Weights of a small image captioner.
Model: 7.91M parameters, 64-pixel images, encoder arch swin, encoder norm rmsnorm, encoder activation gelu, encoder moe soft, encoder patch size [4, 4], encoder depths [3, 6, 3], encoder widths [48, 96, 192], decoder width 128, decoder layers 12, decoder activation swiglu.
Rows from expert 0 of block 9 of the image encoder, named by matrix and row number. Rows with one number belong to one neuron. Each number is 128 + 24 x the weight over its row's rms, rounded and kept within 0 to 255. All counts start at 0. Numbers have three digits each. After the name is the row's rms in percent of the matrix's.
# up: expert up (encoder.blocks.9.mlp.up, 8x192x192), inputs 96-191
# down: expert down (encoder.blocks.9.mlp.down, 8x192x192, transposed), outputs 96-191
up.120 106:076127137153158129111176121102120095048114104134136124121126124159163097107115089151113144162179171133126137119111098126159137144117112142133139156162084152154118126135125151128142143077119118202143143128164125123114109175157115140110147129131196138111124112145183136113118115125181082126
up.121 065:075123145125159143105143086116140094053102114146139145146132147153140073146139119102180054111124088140098143149133142134126139131108150178130131137128124158105146157140131136141163137104144092204112163146165169108129115104127110077147160118134124129114121109121124128170124143109137122116
up.122 029:175089105144126115162114119093165147115134138166104114127133140095113165134144126110116074126076092111159112133140139170122110136125169137091118121120179071131120126144149138088110077163162086120142132145119177130134120088153133126145154122122086102120142167127081140139119082141069173120
up.123 080:096110102135095162108160163144114124116101108127118095146099121152139096136142124088086117145143154164118108155161081085122140081134132156158160153121123141091135138111141132171151127119121160135115159114111122115108116137167088154113135127114144120123106130108141099120119085134164120134
up.124 040:153124085112100098116155160134117161139157168158107093133119117082138177129107151114109113164090097125122116156122105144122099120114119143154166116121156102104143155111123142142095082174132152114121124153101148111138116089139127096126132126094109178144124148114116148129118136128098142123
up.125 101:095117142147174127110179144107134084024108111127148096106120107124179097148130108120127121127137157151121133163120087110164141117087110155130118129133107169137119124137152172135145112096159105205126151145140118122106118168189063137136141146132191146137151125139141138126104130120181100119
up.126 070:083119148149166150117186128106137094027125092140139130124138114150165097136129086121143110148171142145130149123107108110154162130106115151121117131135105147143137102143142174127165115093140113217125155129125164119123111185176105118123150131156185140100108122123179146119113151120166101128
up.127 114:067111125131171146112161124099110113041111122157127103123135127110142098135140097145138094135128136146130129150099097154133157130124133159115145134144143161120159143105110141132126105083133089216145172164155149111149122107165103138142154125142133152134108113144135137107108117107144099132
up.128 064:108113076157163100149136099092136133100122158142105117132128132146124112116152139130123128148136142117162141131129138137134117127138117108104126103134154064138153113123157099111146099122114118151111152148103116114144132116163139129123157099172144142131102121115113116075099131129171101120
up.129 080:083123132156137153125138149129152177109099141115176127105093157160121094140140075133152117157152148135156113118129153167117127143104114143151094167161107131118102108097127168137126144107112152140101042118111142130096115151147133115121141138132170078075143123140150115135128095117100114123
up.130 089:089119128151183124095174141108134107018097108145137110127115115099178091158144101110124114138147147149120146160107096136153151135098108164128143120132118171139138134125142159126144106113150111220129163151141157114121126137194095145132135152143142153133130101135156131120102134113167091123
up.131 032:124131148117137120149103104118128155118134127095103097116170116129148108104096160158126102131139095150145122098107110161133135161191142149126132132157102179142132193120133088078113141086128141148127152104102109149118129130156150166141107091084153087131174110149158112149144030138142125137
up.132 105:080106131150175123097189150112131103041108112147136101112114121117174091144140081131102136164169179155137131157090101163160158132093117170136140144144110169136127125123135169135133120093142118207126137159137153127108120153198100138120143148125169180127121121134162127131101126119161077120
up.133 104:090109117128173147118200132113084087032111124139141106134132141167170066113136097131138142148139144130150103154136091146150157113103136128123135164142131135123154113093139165152132099080135091211117169156122109132129106140167094120122158153121187149125130124115106150100093165126202099115
up.134 033:123157147153138117110113147135104157123081097111173116107093088114138086130127083138147185151150164163132148115127111121128139138120108131165094092107103162128092099116159151132110157092097143155121046110141126123088127166157118138088119125180131125112145117119184126134128080138136118138
up.135 075:169131086138107140090172106101088126086147100140128110102153132137149127122099146097099125137104139167156124118122074093158127110137130112135136170134113167114139174097164117115117073091133148157112188169129091143139126135145102154127136093084147174112111132115083128104104094140162110120
up.136 039:101153150147097158103117135149120139115106110132175098145112152124116139125107101183134091118156158134131121143121138162130133132118128163163144185161077168119154114126099124143133168122129141140127132111119102143146105175093113121148130168096177111117130110133165120128135123110131096156
up.137 029:140142192133095157037110114132155177096122073130140141138117132139117080159118138130079076119155102135122135125119097152113093145107160163161122183142084153115097127137134169114150170144106170123135138115133148112146110156148149130122107144095140091124131114137155117154124108127124123163
up.138 113:127121158162157136115171136132182113066131081157136135113131117128160111163117127108170104152152172148112159126105085125168129137088078166120104140136107125148158134147170160102173100142163099169110135148144153111142106169136114129126132137131164135123090142125166133133092182131137103148
up.139 097:085130146153183123108166154127156097044107108121134118125117105125179096168135116123162126147123142152102158158113095093158137135081102177123132123119112165137140122141147147157169103114161124202093147157147135110119130150157066144130139150134150146131153114143149126125108145125158114114
up.140 072:121111101129109133136134098120179145084132122165124146153137142146133137152134128131204100141095122137147143133129121148119115136109138152121154135116167100127159129105160092108150075143145144147097146157143165132155128081121151122125163144157127116093084115110132098131114136104108109133
up.141 037:135130156135109129101117089151147119126118100144151144173147155187129084151108162166167109151155137080097124125118109135129141143091159118161131159142084175113166144110127136147158133114110142131155119130177123156160097173092121124150153100118194102094111091141144125157130150134128111176
up.142 046:194149114116067120115137121166135163118173133132106098159157132135143173112117136174065145166108151135115099128145061106140058123102120141158155128152120178125119142154125164130112083159131189116148111122120138159111112111130111150120117103077140126128121120135131126160109120159136122137
up.143 046:118147150142124146126114061144123085108095101107129134109154101152131130117115164125109106101175124107120158087081111089145155135144108147134091144171101115150145129130148111104131169134132153133119187101141105131169127188128114151139128095156167084124109108144142130115135092160151135148
up.144 040:120114141086114157096100079122132152114152157135142155182115137079097141117115130083167097082112114120136116109155143121105118122162143133123083112095177109112127128137112093128130124142116115120160137145172176135131142069117180061129113136157085107119106144116102122128164143104103142120
up.145 156:107146121149140089131116182141179122109121126107126116091097099104167126150123116104116100145095163149073144151121099093141113138096072168124121095111113145123093099147142135133143111157156151128115147118119155118080146165158075153126110128140119104117132113156158115191130096134135119118
up.146 242:124137122100124146148139090120081111107165135111132124136137122173119105099131125138105163089136120091148100123152135077140156092140158075109093132171118137124113101140111119164104141089124092141166164121141072137130122166135085123138117121124182130118147125125088169102151137133158147117
up.147 128:131106107152164099104160101083150100055133136128132102098115098136184101164144134105127114179106137128128118142125091134145130138101096134114095135141124124149140166114174151116130113157168125156160138148117117116113125157197102143138118118140151140153134143176141141144094103123147098116
up.148 083:179147140121109108176117069125153159108147168122117123111147129153114148110121186113124070129100096105106141134134129111144100109126129137114141101141130112129108158132159131083129093182157102116110129117092110129133109158131107119138108107134110101131109151104106120159124082158100153111
up.149 116:086131149124179122163182159122140103029124145132126122097135124148178110104118133144143142141160152133096140154089104148184127134098130171131147128174111128136113126119126168116135078099143086207138141134108147108105109147141101137119129138107163164129086120123163160174096135133159108152
up.150 098:068111131140141172095175116107121111043109105154147126122137146150140091121122083131114102136176134144139130135109114158149171116109152156133140147138112148123128116116124181125134139073141110212137145137145171126111105162172113113134162124129193144102089125115172131138114127114165090130
up.151 051:150161167111116117134125096132144128104145086115150139149161135171145105121121101149155157123138138153113127123157118138133094119104146142158155152136107158121086131103096174124113118124138126147118083126150145143092101135076133135114110149104120078103095121141168116196127095144140110134
up.152 078:153112072133092108131146097143134117100140104139113141180131109165144139126148107137137108185139126106116132130147088154124107142134105087111153142126120128141172146109159095103151115098110148142178120139151109129153130117151150165122160119162166140116119117131136128096098136115137098127
up.153 101:101127141149150138117168130124163128054125106159129132143132115133160129145130094136160096139165155141095160135095094124163120156105111182115119126137120120158166126145135156100166075121154085195124132139111159120153116142152113113129135146146159123112089126142182122128099168122109105147
up.154 129:083111109115162127090173128109074120069111139138150098133128145133146108096135075181064150141168183145171094124109096141144151121132136135125154170166106158127119141104099160136097150059097122199145136148151121140124106142171116151122145122108195165119138125124141120098124116135149091128
up.155 108:091110101134155134103182147117094092051083119127178118114132139133164119100133099178116154102170171135143120117093082083170143116130139143130153160174108162132133136143126158129119135055117093219142131142143108153142100147127108152124153156138200174115123134129127119071120127136149112138
up.156 199:153130157116089134111082098135152114128099160115131113129107135171121113166126153159091091123091121129116108144130112096100112161114155121125103143113125151134138125142112105174094142156133138110143152135146112138110132143137107140181116130100135091111126126185095101152136109131106132130
up.157 196:138127110099134129154187146150090119088150119131110125149145147131149157098143139143149139144122123096097115136119085142151144109136128154155138151173141121093138191106106142104158077101135124169139129152110136128146111095123123137107135126119129188156107122088134186141101127141169165143
up.158 041:090130109114113166088132106151114109134140106125144133175111148153127095136136050147103133139187153139087151153137112123131146118096123131140124160131092168123144102132117135165145152113103123153154140108175125134141113145112130133110133144134153123128095111128177128154125137122163092159
up.159 252:125176147124112120149141115149151142099125134101125134113124098149140131115103145108096100117160121132078154123110112058162097120117090133127131091135097124141103077159143139116156119156137133148130149092115117120112115200123104126117112133139155078119088131120188114162143120149140125143
up.160 078:100115141144152149122174132121153089024096119122152129114128117162174089140123092144150140144175156125119141137108097138158139146087115150134111165148098146148113113132135161139135142090141100201148128135174135133117117166159099130131144138138202147103122108153160131129106136127164089136
up.161 034:100134118135107187105146138134126062113126128112121142135136135156140116127113066130093106141176115104113153123090112119127158143153148134146149177159113137122135133139109139133145192105109209141176170103154128133130130141145137094133114140083136135170136102141167136111137190107177142154
up.162 123:099129098124118165146134103103067148111168154119135118148112110180099125102148099173096150112139113102161102121122136092126132133165179115108120129169131145133127098157113124191109159090101105154155142133119087148110110141154126118139144135132179115111138124146106135091155121108140132122
up.163 042:111141145125130137127135152139129112106117100109181139116132130147161081123106091157158197110169154116114138111126117134165151126100130156151128150147088138130086112125099156138097138099119106184109094133134130138130100141086151095112131157092156132102114126130176129151129134143123117139
up.164 127:060118130130145167089180114104102120045097114165154100114133146115144102124108092132103097135176168163149122147087111153152170113108136160143161161136110146110123129095129185125119139076132111200135163147138165130123102165185104107119137151120178168125095130113161143145120127112128093127
up.165 131:184131134115115128151096123143162118125142162102140115121128109101151157163136175112130102097047112105094125157177119100123089131110101109115117072094142121125120118175136123131129095182157104096117118129107115135116148116123085120149103151135081091161197138145100133125126137135128180106
up.166 101:096109141154173141119184153114147092038117102137150106112129099124187096159132094119135115151145158160122144161111088117169151131094116164130131121126111163140125120135157182136165108106164126209123140146118150120111118166181074133134142141135173165133124123145160127133101141119170091120
up.167 046:146110131119171120143159120115130170127103172169112131112129137085148171124140174123159081095094136112162137125127134110146137129133121140102144105125140094104155142087141095094133116105143130143102151140130103120208146071096097133137094119176096158138157124106109141079126112134114183115
up.168 036:157125120142107152118108086129140116097121161133165141123123119146135141131116082127105140115132133128138136098098131135128133150091156122125112097102129137150090111174165153090060106175130144139119122119147124143138122168148137090114132132142146129142116154118154131129113143119102142127
up.169 042:138111090098080116149130089144147135132122129149084140131140139112123177137145155134142070106104094109107132108135108114115113124139146113113145146119154105116173209113162069097118076146143120107094155132145148160191145081106154114136106095123088125122118122110093110113106111133082155110
up.170 150:174116125152119100144165131107163131080147102163121101112124117110164138153126171104123096159083130122124114151152074126137108109083086145118145097128136130129133146144176159119140063174157135118118160137108128117128116149164080159132137167108134146150137146124122155130097122136144131118
up.171 078:142136088133120116106143140164130146117139088129128113146101098128157112119132066107086125171139151144107120140146101149128105125101100158145119138100116153125093123136151189120154140148108175139126138122102146144079120145156122141088108144154133129129120143125159101166107120125143097123
up.172 134:134146122141121102122161150154138144074169127149106098130112107067151136131127146106095102139130146147103131153141091121138101090117066152113129104131131133119131125140154140133153105169135148139127173120104132104150135141120114169101113152121094157163089159093155124107121128153144125128
up.173 095:145121128127140132101197143149122114065145079157145122134131136082153135122123093120120111138150164144111127140124087169170145092103098171152136136158115150109135154108140173091144109133137131168113122136129146126175112136141105141105130163101146182145114151067148155144116153137134126136
up.174 031:095146123142130112135116105128120102154151138170112149088140133152097139131122105140139084102156151166097184119105130161149157116114184156123146132189083144138142173158118157103120117100159105128131123107136146090126118152089120133139140138139139135103090123109167127140112120135122136127
up.175 059:139135124129120129122120104137134108135109162127172129154114178148173079128142080159161115165172156130122123147141121172123132141079118140165171133127095144107091141086107173109092138126140145141101055124170151142101122150116119097122131153115143130114126099139195106174093086129149096150
up.176 125:065146122121119163099121161128082131120130137107145109144099144135118093129128098154127139100165127134170110127114144094125144119144148144132159204165094148112109096130081123191121197081109133156149119128120088155103120154105129122144132131089157136110162110137133097103161125125123092130
up.177 027:139092137129137165122133158125118110137140146109152129165110151064179125136152131151175148170136119108139126125157131166127130162153083111159120143134124053125131105067090098161142139125131161125150072140123131096116142083127158105135139127124111181141187113118131132118127155097153145138
up.178 086:165118074147108109138170149133135163073116105170129107154129124118164162113115083146113155150153177140150119107127101141154098137109086132136153133134112120153134130138160150085139115127113140143135114127118111169173120133143121158100141137158192162107137124119142120099118154130120094142
up.179 055:082140084116137148136116154135105157103116119137114107155099111128150116094127077124090157127135134140082126131115119139111133122140092151140135114125144164123111131097132138166166171125100136136127179103132125136101127166144130189097138140168141135132113123132142124148145119124118127129
up.180 095:184127106141132097143138121139172174083138136130123096120129116103169155127131185116124119136091136110113124121149101114142079142094054150123109095147137094148126137117163110079149087188144145119148160148113124129139134118156121160120119130144122143157123130146149120128108112146133121133
up.181 032:106115095134133146100103139132102132091128108155143135159112146115113110140134097151150094143168141122154142126107157181102142155150175135155153174127139119122158119123096121163145170082097147141129096143154163127151132086105181122122133150136108162125123104115166134102130144105109116176
up.182 066:185138100115088116156140104127149147107146123148093116105166100138128195117110151110117096148089113097113134112121091095141107119128119130102161086153154095148140152151177129078126065175155130121126158113076122124133108133147115149127143113134128105138098157107116135119107109139099147105
up.183 049:122124130151134110098115144149133066135138105087091136123112112100126139124151091072158163142109109115078138112134157108114148106159115115106084129096157188145138153148116114173143128177165134104183167133157143121101160106128135135130140077118047122121105142127105121127124139118115140107
up.184 062:144126156111102151103113110155157112108139143097147158163129142185105100147136096126118084150132119148116134137158116153099162161111127120142113169145110174120124142188138111140158186127113141116127131124171128156110132139168121128131119133091154113125171114136135112142144161116159141124
up.185 025:108136160184151106120122078132121094150107116138116161148156144174142126106148077118131105143131146131101163118158105148144152104109124099129119116161098168149130140124109157115139161107142090095147131132161130114147136186133108176123170129110124121079128107146154142121132148170134094112
up.186 114:077100126134157150088182132106091107054094127151152111128118153128139082112136068155068145138172177147158111147105100157146166116115140145130149153158120153120134133113113164135102147070112095209134149155151124129137103128174117140128155133115177170127113128127150128101115124124168098126
up.187 127:100145145130120140126167072131126109052139101111104144112157121177140107112120141129127113108178105116109158097122113073161126096128146130122114141162097127146129110146145155122155124114152109180128131118117114124153103196128127123122148117137194099101077121106183126109140106138157117127
down.120 103:072125159172166132167127135131104137106108139136097128147139140158151109170108123108122144105146114138095157143118146116137161122130132177132138106098138139169141143097084141081117103114159143188123145133156149102143139118109122121151141097147107115098149078117153106145104092091167155132
down.121 104:091148154149144143128135116139128156078125102133125111147164112155143133162106138111120109109124125163092180141114101116153139129140157195111146121084110193149128144131099150087126092128135122201087118147133146143142113137134119143155158096104113113098126131129136068150128085082153137120
down.122 020:111124100125130117131141158112137166073132093142156124106117144117158141115107128151159178134084142131151142133099116116128148127153124143140135187131134138078125141134123145142132136121135148159112133114143106176158126155123167114119114154124148194141154098208123148084155144101172131125
down.123 100:167140129147116105145138162130158096142139155143102141130143186123133111117122157136101134113117082139117126101141146151157099111070142120084126065120109122171151130183120127108121115158153118113161101164157160135151119119107142140110155098121101114119143095138108140187114091145155138099
down.124 043:115126126135135118132127188131144130140143103113106107141131148139127107139120178127173166114148124113102133074128124109149113147127109111110115134118180145107128119159126084123137123110161124111150134137090160173144119140121145169105104112143147167117128071165111152144139117122158108113
down.125 084:086131155166162148127134137146113128105111127109125116156135121140144101164096113109117140089118138155094162138112116106159159115149149178121143131093103169172121139136098144093112115101154124234117141142153134107115122113120119136145149116101116147117160125119126072158121087088190146128
down.126 076:084135167161163130142135136137132149129112115127118110148144127169146113167104132110119137106142114170088177140115121118141145130144149181130151113091119174167130154119105145079127105123148121199114119151147138129124123121135114143151154100118115130116140112129140077159117077074176142131
down.127 116:084136160181145148142127121148139143099098147130124117154160111146136123154117137115138135088113124154109179119101110097154134128147160187103136113084118165149130142143094135087120107110138112199111128148148148119142132102117139132163178095113097106088138130107125058131147100085142140112
down.128 072:112118135116102117109086122113124180166136121130124118132131120140144146113104139130101147129125122169126143120129093101113118122168135177138143182103125176136108149144075166150129133146108168165153143145155111124111128117108130162167112157124116138144115154130134093126141106081127122135
down.129 098:131136085122134109142125105097089066135116086141091124140141158136115146105108109122114164143167113117117152087132134170129136127176106080132163081145118090147168145076137098109144106130137110131164140155150124140174126155155133158165159105136109120091120114093130166129139133142084134115
down.130 108:085132164171155153128134133139127145095105130126133116149144112144136112164103120106137121094114140154097175136117109103157150131155160178116139116090111182151131141146099140091124103107139110224107132143151139122129133110121127138161167105119102122101143128122133069139135090077166142114
down.131 046:146146099151142096137111125137109117081104162161104140143123131133098109118133122140122104135170142106100116147109109120110110108092133157156143119140127119123145124150127132149057125159117135138143077119136121121123152151103124120117167143182094110132134146129141136095131137130125117123
down.132 097:083126164189182144155123159151113135111108134139098119154142126151138100164092120113149152105125124155105154137109135112143159131159163170118148116079124169167135138137111130107118104112146134204114144138153140097118119097110132136155167094128104128107152104123137081133122086071186159118
down.133 107:119146119148122155120095154128079141132102130120137143145108170097138117154082080114170141148132135135093146161123098113096112128146115175130130146070118131154151144153135106141116136142111146165102136121148154151108169080102140105123144165187109141129137121167188093109129100084149142134
down.134 045:159123117103128146136121126117122037156160133168080162164159162158139130126126134128099142123169094096118149092157138155140115120134099108129149072140136070142176103107133113102155109151169128103164124149127129106186151133116131134158146120152126098119123122091119161139146130174116155136
down.135 104:151124133112115097114151131134116156140097114088124136149098152121120150161142126160144112153143141159128084111140109158095084153098129144156129138132162145115127110131128100127115137116115114074157121146108113184102135124103117183138127143151129151136119103082114139131121148125076112157
down.136 044:157114099169129141151144100131127088146154125146113143120138111109089106106126110069124113120162120103142141127108154156146141108119132102108117065125128103131117103113143140101114104105138118119166107131131144100114129127162117132118144094146101080098141122084128158146135155146103153111
down.137 029:146137121123158127187179113098105088150151117142115121130123140123129112140117124101104129121153101107121150142152139136143153105133120109134147015138081080159179145086123130086142109130151113166137115122142131101138144108143109096123143134159122090122157094122126168124136128151141152136
down.138 086:099107150147125106125101123144156153157135119128102126141141143157133124168109147151096139119132114129104141121117129141140138133136126155142124093108131143184131158118098147067133109161150125135142133183152158152144120135113149129158144133105113136119128113123143076182140098106145117118
down.139 091:086136162160148140136141127134121154098110109114140115153139122159142110169094127113121134106118127154088165138111111096149143135142156194127126131087116171164137144127101143086127103116136112211113132157145146135120120122118128133146145111127127127118136117125136076158133082076165145124
down.140 057:081125155131127112156158167149121167126129105151136102153115166167149112145099171118125163131114094131096170123119112111129120140126112151129144127098124139143132147117088122109147103138156131168145131155144150137130130148131130147130129114152136155126136115151136114182143071101187130129
down.141 044:158107133156163141161185154111114109124154123149136123103097116116114096116107088082114133131120103131137140132112171155162129114147150127099115032120126094143140104130177150125103098107148102121161101128132159100115127120157129101109127092163111120106145121126106179149126141148146149113
down.142 058:146121110133157103150164188143132116107132109138133156132111156125119109127145128118180152131120143092141136094122166131136133143121101095133134097146190083086151093142133105140127127097162102108126095147116137150174143136122147127109097112158130180121153064168102194127158167155110151101
down.143 054:120150120133151141156119116144095139167149170155105127164123109137128108074142136111131116111121082105136120153154135094117113084093150146136140079085113094169099089122088160109094091170140147123155112123110148057106153126155104088094140157193102099129119120110152118161147109123157131131
down.144 045:103165128143151108150142124151167173091089117111115103097132155160143159141152172150124119118110107122115171161114154127108140128091136163121146128134104169134136157110103106094127117145159135145087136162142131155156100174142118121143179073094145126105135127150117088148110087106161110126
down.145 143:113118112112102153128164120173111108148162113179097144182139179138148126134095136107149157107167113104112152094136105147145120130124098119162152100140143081150149155124094117097136077127154126123150140132143177142185157110138161103138117163127144142117113104137162118149143118129145138149
down.146 187:154138136109090108105124122135128130113069140091133133112125145120118189137130122170112101154127151108120084148137130150108081119095129140130107110135113124150139132123146126125084124142105149063137114120127128166132145132105116145145117175120136101089115126089169138116116142142046110135
down.147 119:098126104157110142109103151127132171146109114137167127144129144159100101160086101118113179097103169123121149127089139122147123112129146171133118144101134147124130121132110139107085119100128132177119146172137122132165131096076141093147115205117114155130135124124085121141134153113147150155
down.148 109:125135151136151151098126167127097133165156126153138130127140112106129099135077134113169166125089146149161121114143112101128108096153104124133111136103140140117118088166101124170105142102158120153120150158099143134133156106108179115110096190134140181185147137167114160095169149143172113110
down.149 108:135087185144148115153134155137108114095126111137124144133166112097116134160079106131124143111119119163129087112146154128143176130168155115101148134110139140139144154116157148110134133112123097174136122142136133130119134090082117138138124096133110159142155104112138126102131124035135171103
down.150 112:084132156171149154151137135149109134104126128124106128157168108167148112169090122106134141117131113162097175123119118105146152132141163165103152134083118171168133141135108141099134101112133117195095132149139141112133123109110126130148163087124108114102141099116140078131129087073164150114
down.151 072:134105128131153117164154161115090056140168136148116146123137135139135104132118123107132145123149095108122122095124168107144184112133102095127117077146151047113144109112154128127153115113177113082171108140084142153144149154169131104119131118163135138112166081129121195107138159154138153104
down.152 077:062134141127138127160150144128123170194101097119128124138141164165170161109121146150125179136111143128112162114116120125128123116142154194147174109121129121136135124121101124114142107155124130145116134146150123120158125117140119091125142093135113179094112093183086131164136084125159138157
down.153 103:085119151179139118147106116132129136215110111117111130113137120167148123159098141120108152129120116166118151110111127143137143142141116145137173100090144163161122138125111160082126133118139153172138165148149137100123121137092142181162144123093092146149120132112134092171124106086174147116
down.154 117:084140143172165091158109137123101166125088158146085126134141140157128159147116121144137124128145119159098161146116142111123139127125138176123146110095120135162149153119084135104102115140140121155108133154153150126165131144113113155150185101144097101075132092129170104121119081095137127123
down.155 103:090153144155144086147126129132117142130078131131094137155142152164140149164103125121114137136139118133076160147113136104123136129109137183145147099102123138180150156103089137103124116124151143156142136156169148129130150154107112156156162114156108090100124087129153115147115093120146141135
down.156 211:147127104151120122143151180128126117110139120176123162120114169070106112124085091092152139123122157106142158122113132143149138111120113085116149093146112096139132132166177125116102126121134109162138102126145126131152133096112149071098139142132115160141158122177132174090142163111153140127
down.157 182:157114133135110103103137135142154148093111096140137149102150150078121186163118133149162077146121138157142111138145158163130086147104157131121166144119144123093143127138133121113104119124128116079103076131125145161136124135112095146138116102098127131089133108135157139098130166056067109100
down.158 053:138092121144147127158144110104120088144129139125103139122131129137124137127144122111137117123172090108131118108126158150139170135125137085129130043155132085134130114088161134089151114123141121100158107117118131118124108141154088114134168114126119079094161092089115145146102139142089156120
down.159 224:120127117100085133131139106154120085166143146172110152193143174173133109122108141102151165138145104089117151102134105108121124133080091120174136109131130090157148139129122111137132109149162160105140134142159164139158158122140148083125108174166138122132132097144145130157146130131134135125
down.160 072:084127170155165136145134151140103143166111104116112114142132124164153117159109121122111161088138120160094160127122145133149159130143141178127163110101135175169115143122102133094120116117159112178124138150154130113126115120116121150159150100113114150120143113124124088175108085088185155116
down.161 046:129115120132132095152142080130143138145091125108121120119122121148135176138169115137115108126173128116119141127151159148135119137093148131124136049123115107167150109099141133075111092158112119100083090109153136117148131153158080125127169087148133057068103109082139106144103122121075112138
down.162 164:166126117119084089114140106149145114107077133140114148115139161130127191136167122160126099128142135115140119133145142128118099098084136140131122095131119107153163118099131124104094114118135148095114095114166143156179147142118101145141155127126109065064141092114153135098118124144075119141
down.163 047:146095110122136129155147097119093062140149121139105134146133139150121134138157108117092127124174094100117110119139167142124161117121123091121138074144134057134148126073157142115153126147150118067160121118099129137124132168183096144125150112155129066109143099074132159134112151148119160130
down.164 134:089140157174154156144134142145102117097121130129099126157175106154143115168094115103150139111128115164117175108118120114161154133159154152100161135085122156166133153142120141112132103096140125194108131131139140110122134102110127131144173089125102113105142095107138072113120101068159142111
down.165 133:106099096150164128119138176156113146165100108129151116122090159148128099119110162113157191118135169115145110098093155112147135128156128146151125161151170106118134137142124103100136135089142151155103113105143157150162140143120150136122080125146161181135123108176083120152139124145148150115
down.166 099:082134146166150149132138141144120135102114118114132118145136125157143098171090119110122144104122137155096166138111119101149150124148160173123142143085104179170123152134110147096118108111141116216116141149150145117111116105119127133145146109107120131124147128119132071150127084081182149125
down.167 060:112153127140113156086081145105097176174137109104147102122132098136146129102086117139119161134106130176132140119126101140120106105125108121130106187106128163159065151171099142157081162161118138131133168129100133130092138151146157149139129153118137167144113160121129096127106118081186088123
down.168 041:120138127135142154106168136116097095125179095156140155153117115161161096153098128088166157115134119106094176154151142108121104111116116095127133099102135102134152097112101128128154123128187121085117134106104141117146153145146118104081101137153140108100137069138131153174149144142176123130
down.169 053:109149150152131162121158182144113160149147110124165111159093156119117082115115144112153165114067139110147098114107126132114122122102127118122128137086142148124095104169119131153115122130167123098134168117096132117122115148150142116103140136151148169127109109169110143167119111103209110138
down.170 135:128098112144147127120130186164123145204087107081153101131111128144141112135119159142120176085132148132131110089139176121154117143154117152155119161153162140135097108151114104097129138099129111161142114131121142151141111126093115179144088124131142164142148099133099106158122121154140135105
down.171 101:134119134102124108171156124128152072162138130153120156158161162156153143155113149118144129116150085095112138124120132114134147117133107095132129093133111100128209176102105103095151091131156128121161092125148131160196135122129111114139134113121130105078141050162145155124153111142103133137
down.172 128:162095134146129108127131167136142129155100110098152123110139112074129160137104148120134155110128113151144106070127169104145109156141131091128119115148150106151143118149140109095097136125115112130184099123134149143103163084072126178127104133172133144143146082101140144123140167070107138119
down.173 080:136117149156134119133122162134151149136107077127127126113157129109140170169080165115153103123110096184135130100134149124140102193132147147127174144097161138133150144125139108095112116128125142122135095138108143142110137123098117158152131084134116145121131108131163113139115145039135118083
down.174 033:142121126163137139145164112093110109092091141117151118115098136126102115130143104108123117139131153094141093151138135152105149142141137102139135093159118122151115081063197114098128114076117109136112151158129093123124096124131108100121118115129116112128152137074108119091123170141122116126
down.175 064:120108128132172139147127139079106091155193144112132112097128101157137124126086101113114169168150107126113120107125158124152178144190123101099165077170158081122153129081120112145152101120156102125172146129113119128104145128149129120136117118118129132122128121115128208129121155134123143117
down.176 166:167128125147092104134117091143117108118084149151121139087150145125109185132152121134105091125156131116138127124124148156111106119099128144108099084131108113166166115141135132089090094136124139110128104130179154139178136140126114148161143127116107057074144136114167130086110110137076128120
down.177 026:104119123139125062149088107123155142115105115109116124097149121146111195152134136178087088129160143133123120148093111184128126146114138171128132130149162163113106174151127140113114129157072132130102136120141118175110096140112116180186137108086136110106115156096143125130105110109073113128
down.178 090:094124147132113104134126136165138136168136114149105138172169158164130125170098156108123140118154107105074154112117118113134138133127107158144137119106143139158125174124065126101138111143133108156151104161163148153132132141123130138166130131129098134122139102138147096179148079117130145129
down.179 073:117142116147128076143079109146154094162125132190072154157165160146116140123109149125139097110129112076108136142165129108118130125130126126144155110130104115133193149119091128118100090150110119175163127166157153113188111106087127106138145147118107102091125100124148136108166105117120133144
down.180 099:104120112142141103117105133157138190147132110140115110158148134177122117138083164135124156095144157122093159119125126120136114121146120189149116150110151171121123145148078124103111147124120108191106111172124137143186116129095119154167105134115124159137132132156105094161163095115148149112
down.181 020:133133089131094092146160102112143129151104114136101104104132130122121144146112128139087122143185118121125139129085127163143133139159143131136145129104106127155163176105107144096128131161117158130131113090170131142147102150123096150146143115128118078067101120125142118116105092092110118125
down.182 083:116116136117148127112156171159097154139126117138140132174114142136137089116134152107179189097101121144127133097151124111138111103125099133164112154128176120118097088150106110137131133100167131143124132149118143116149153114114143128084082138181139195148146102190096122151176123137162134121
down.183 063:112166106133100135177121115146160175104083122134159126144161163119104114150150173185141113100106126108158135180117116134134108130102139162144159116127120141112170115137141115077104110148139091152062129128125113131194077105122152107138153109115155133110103099142131099107151116122140138137
down.184 097:130122129150138109148136107131130133108080126140125128099115127116140214155144131183136108124155137139126137129153166168173100130114144168117144071117116143141178121122119118091095078150134122110100096117162130140185110134125120158157134098083101123046116119145158132134115109113074093110
down.185 031:072125101108151099156103086104070133147143165141091098126118107147158121107142155138136138120155083146150106149137135064125154100156145161144160146107139114112111118092105144122129128149124137148109113125140117100117115120136113066124117115167109116132127118106112097148125087098128131152
down.186 107:071137161180175116167116130147104162112105142134082117140143126158137130146121125133137136114134096157115174123124136126128149143131123194121143106095140143168150128117081146101126118125148145169107155134144161096164139135112127146157174089145093108081149087119165092137127107085164150116
down.187 107:119125150110134123149136136111104104163133132115099141125140147170140135145068135128093134152130080140120130143139107119087124132107118153145131132130104128156169165124118144093112102144144163128146153162140129125136153141145111126164140156143147144153145098149151141143083152123168138096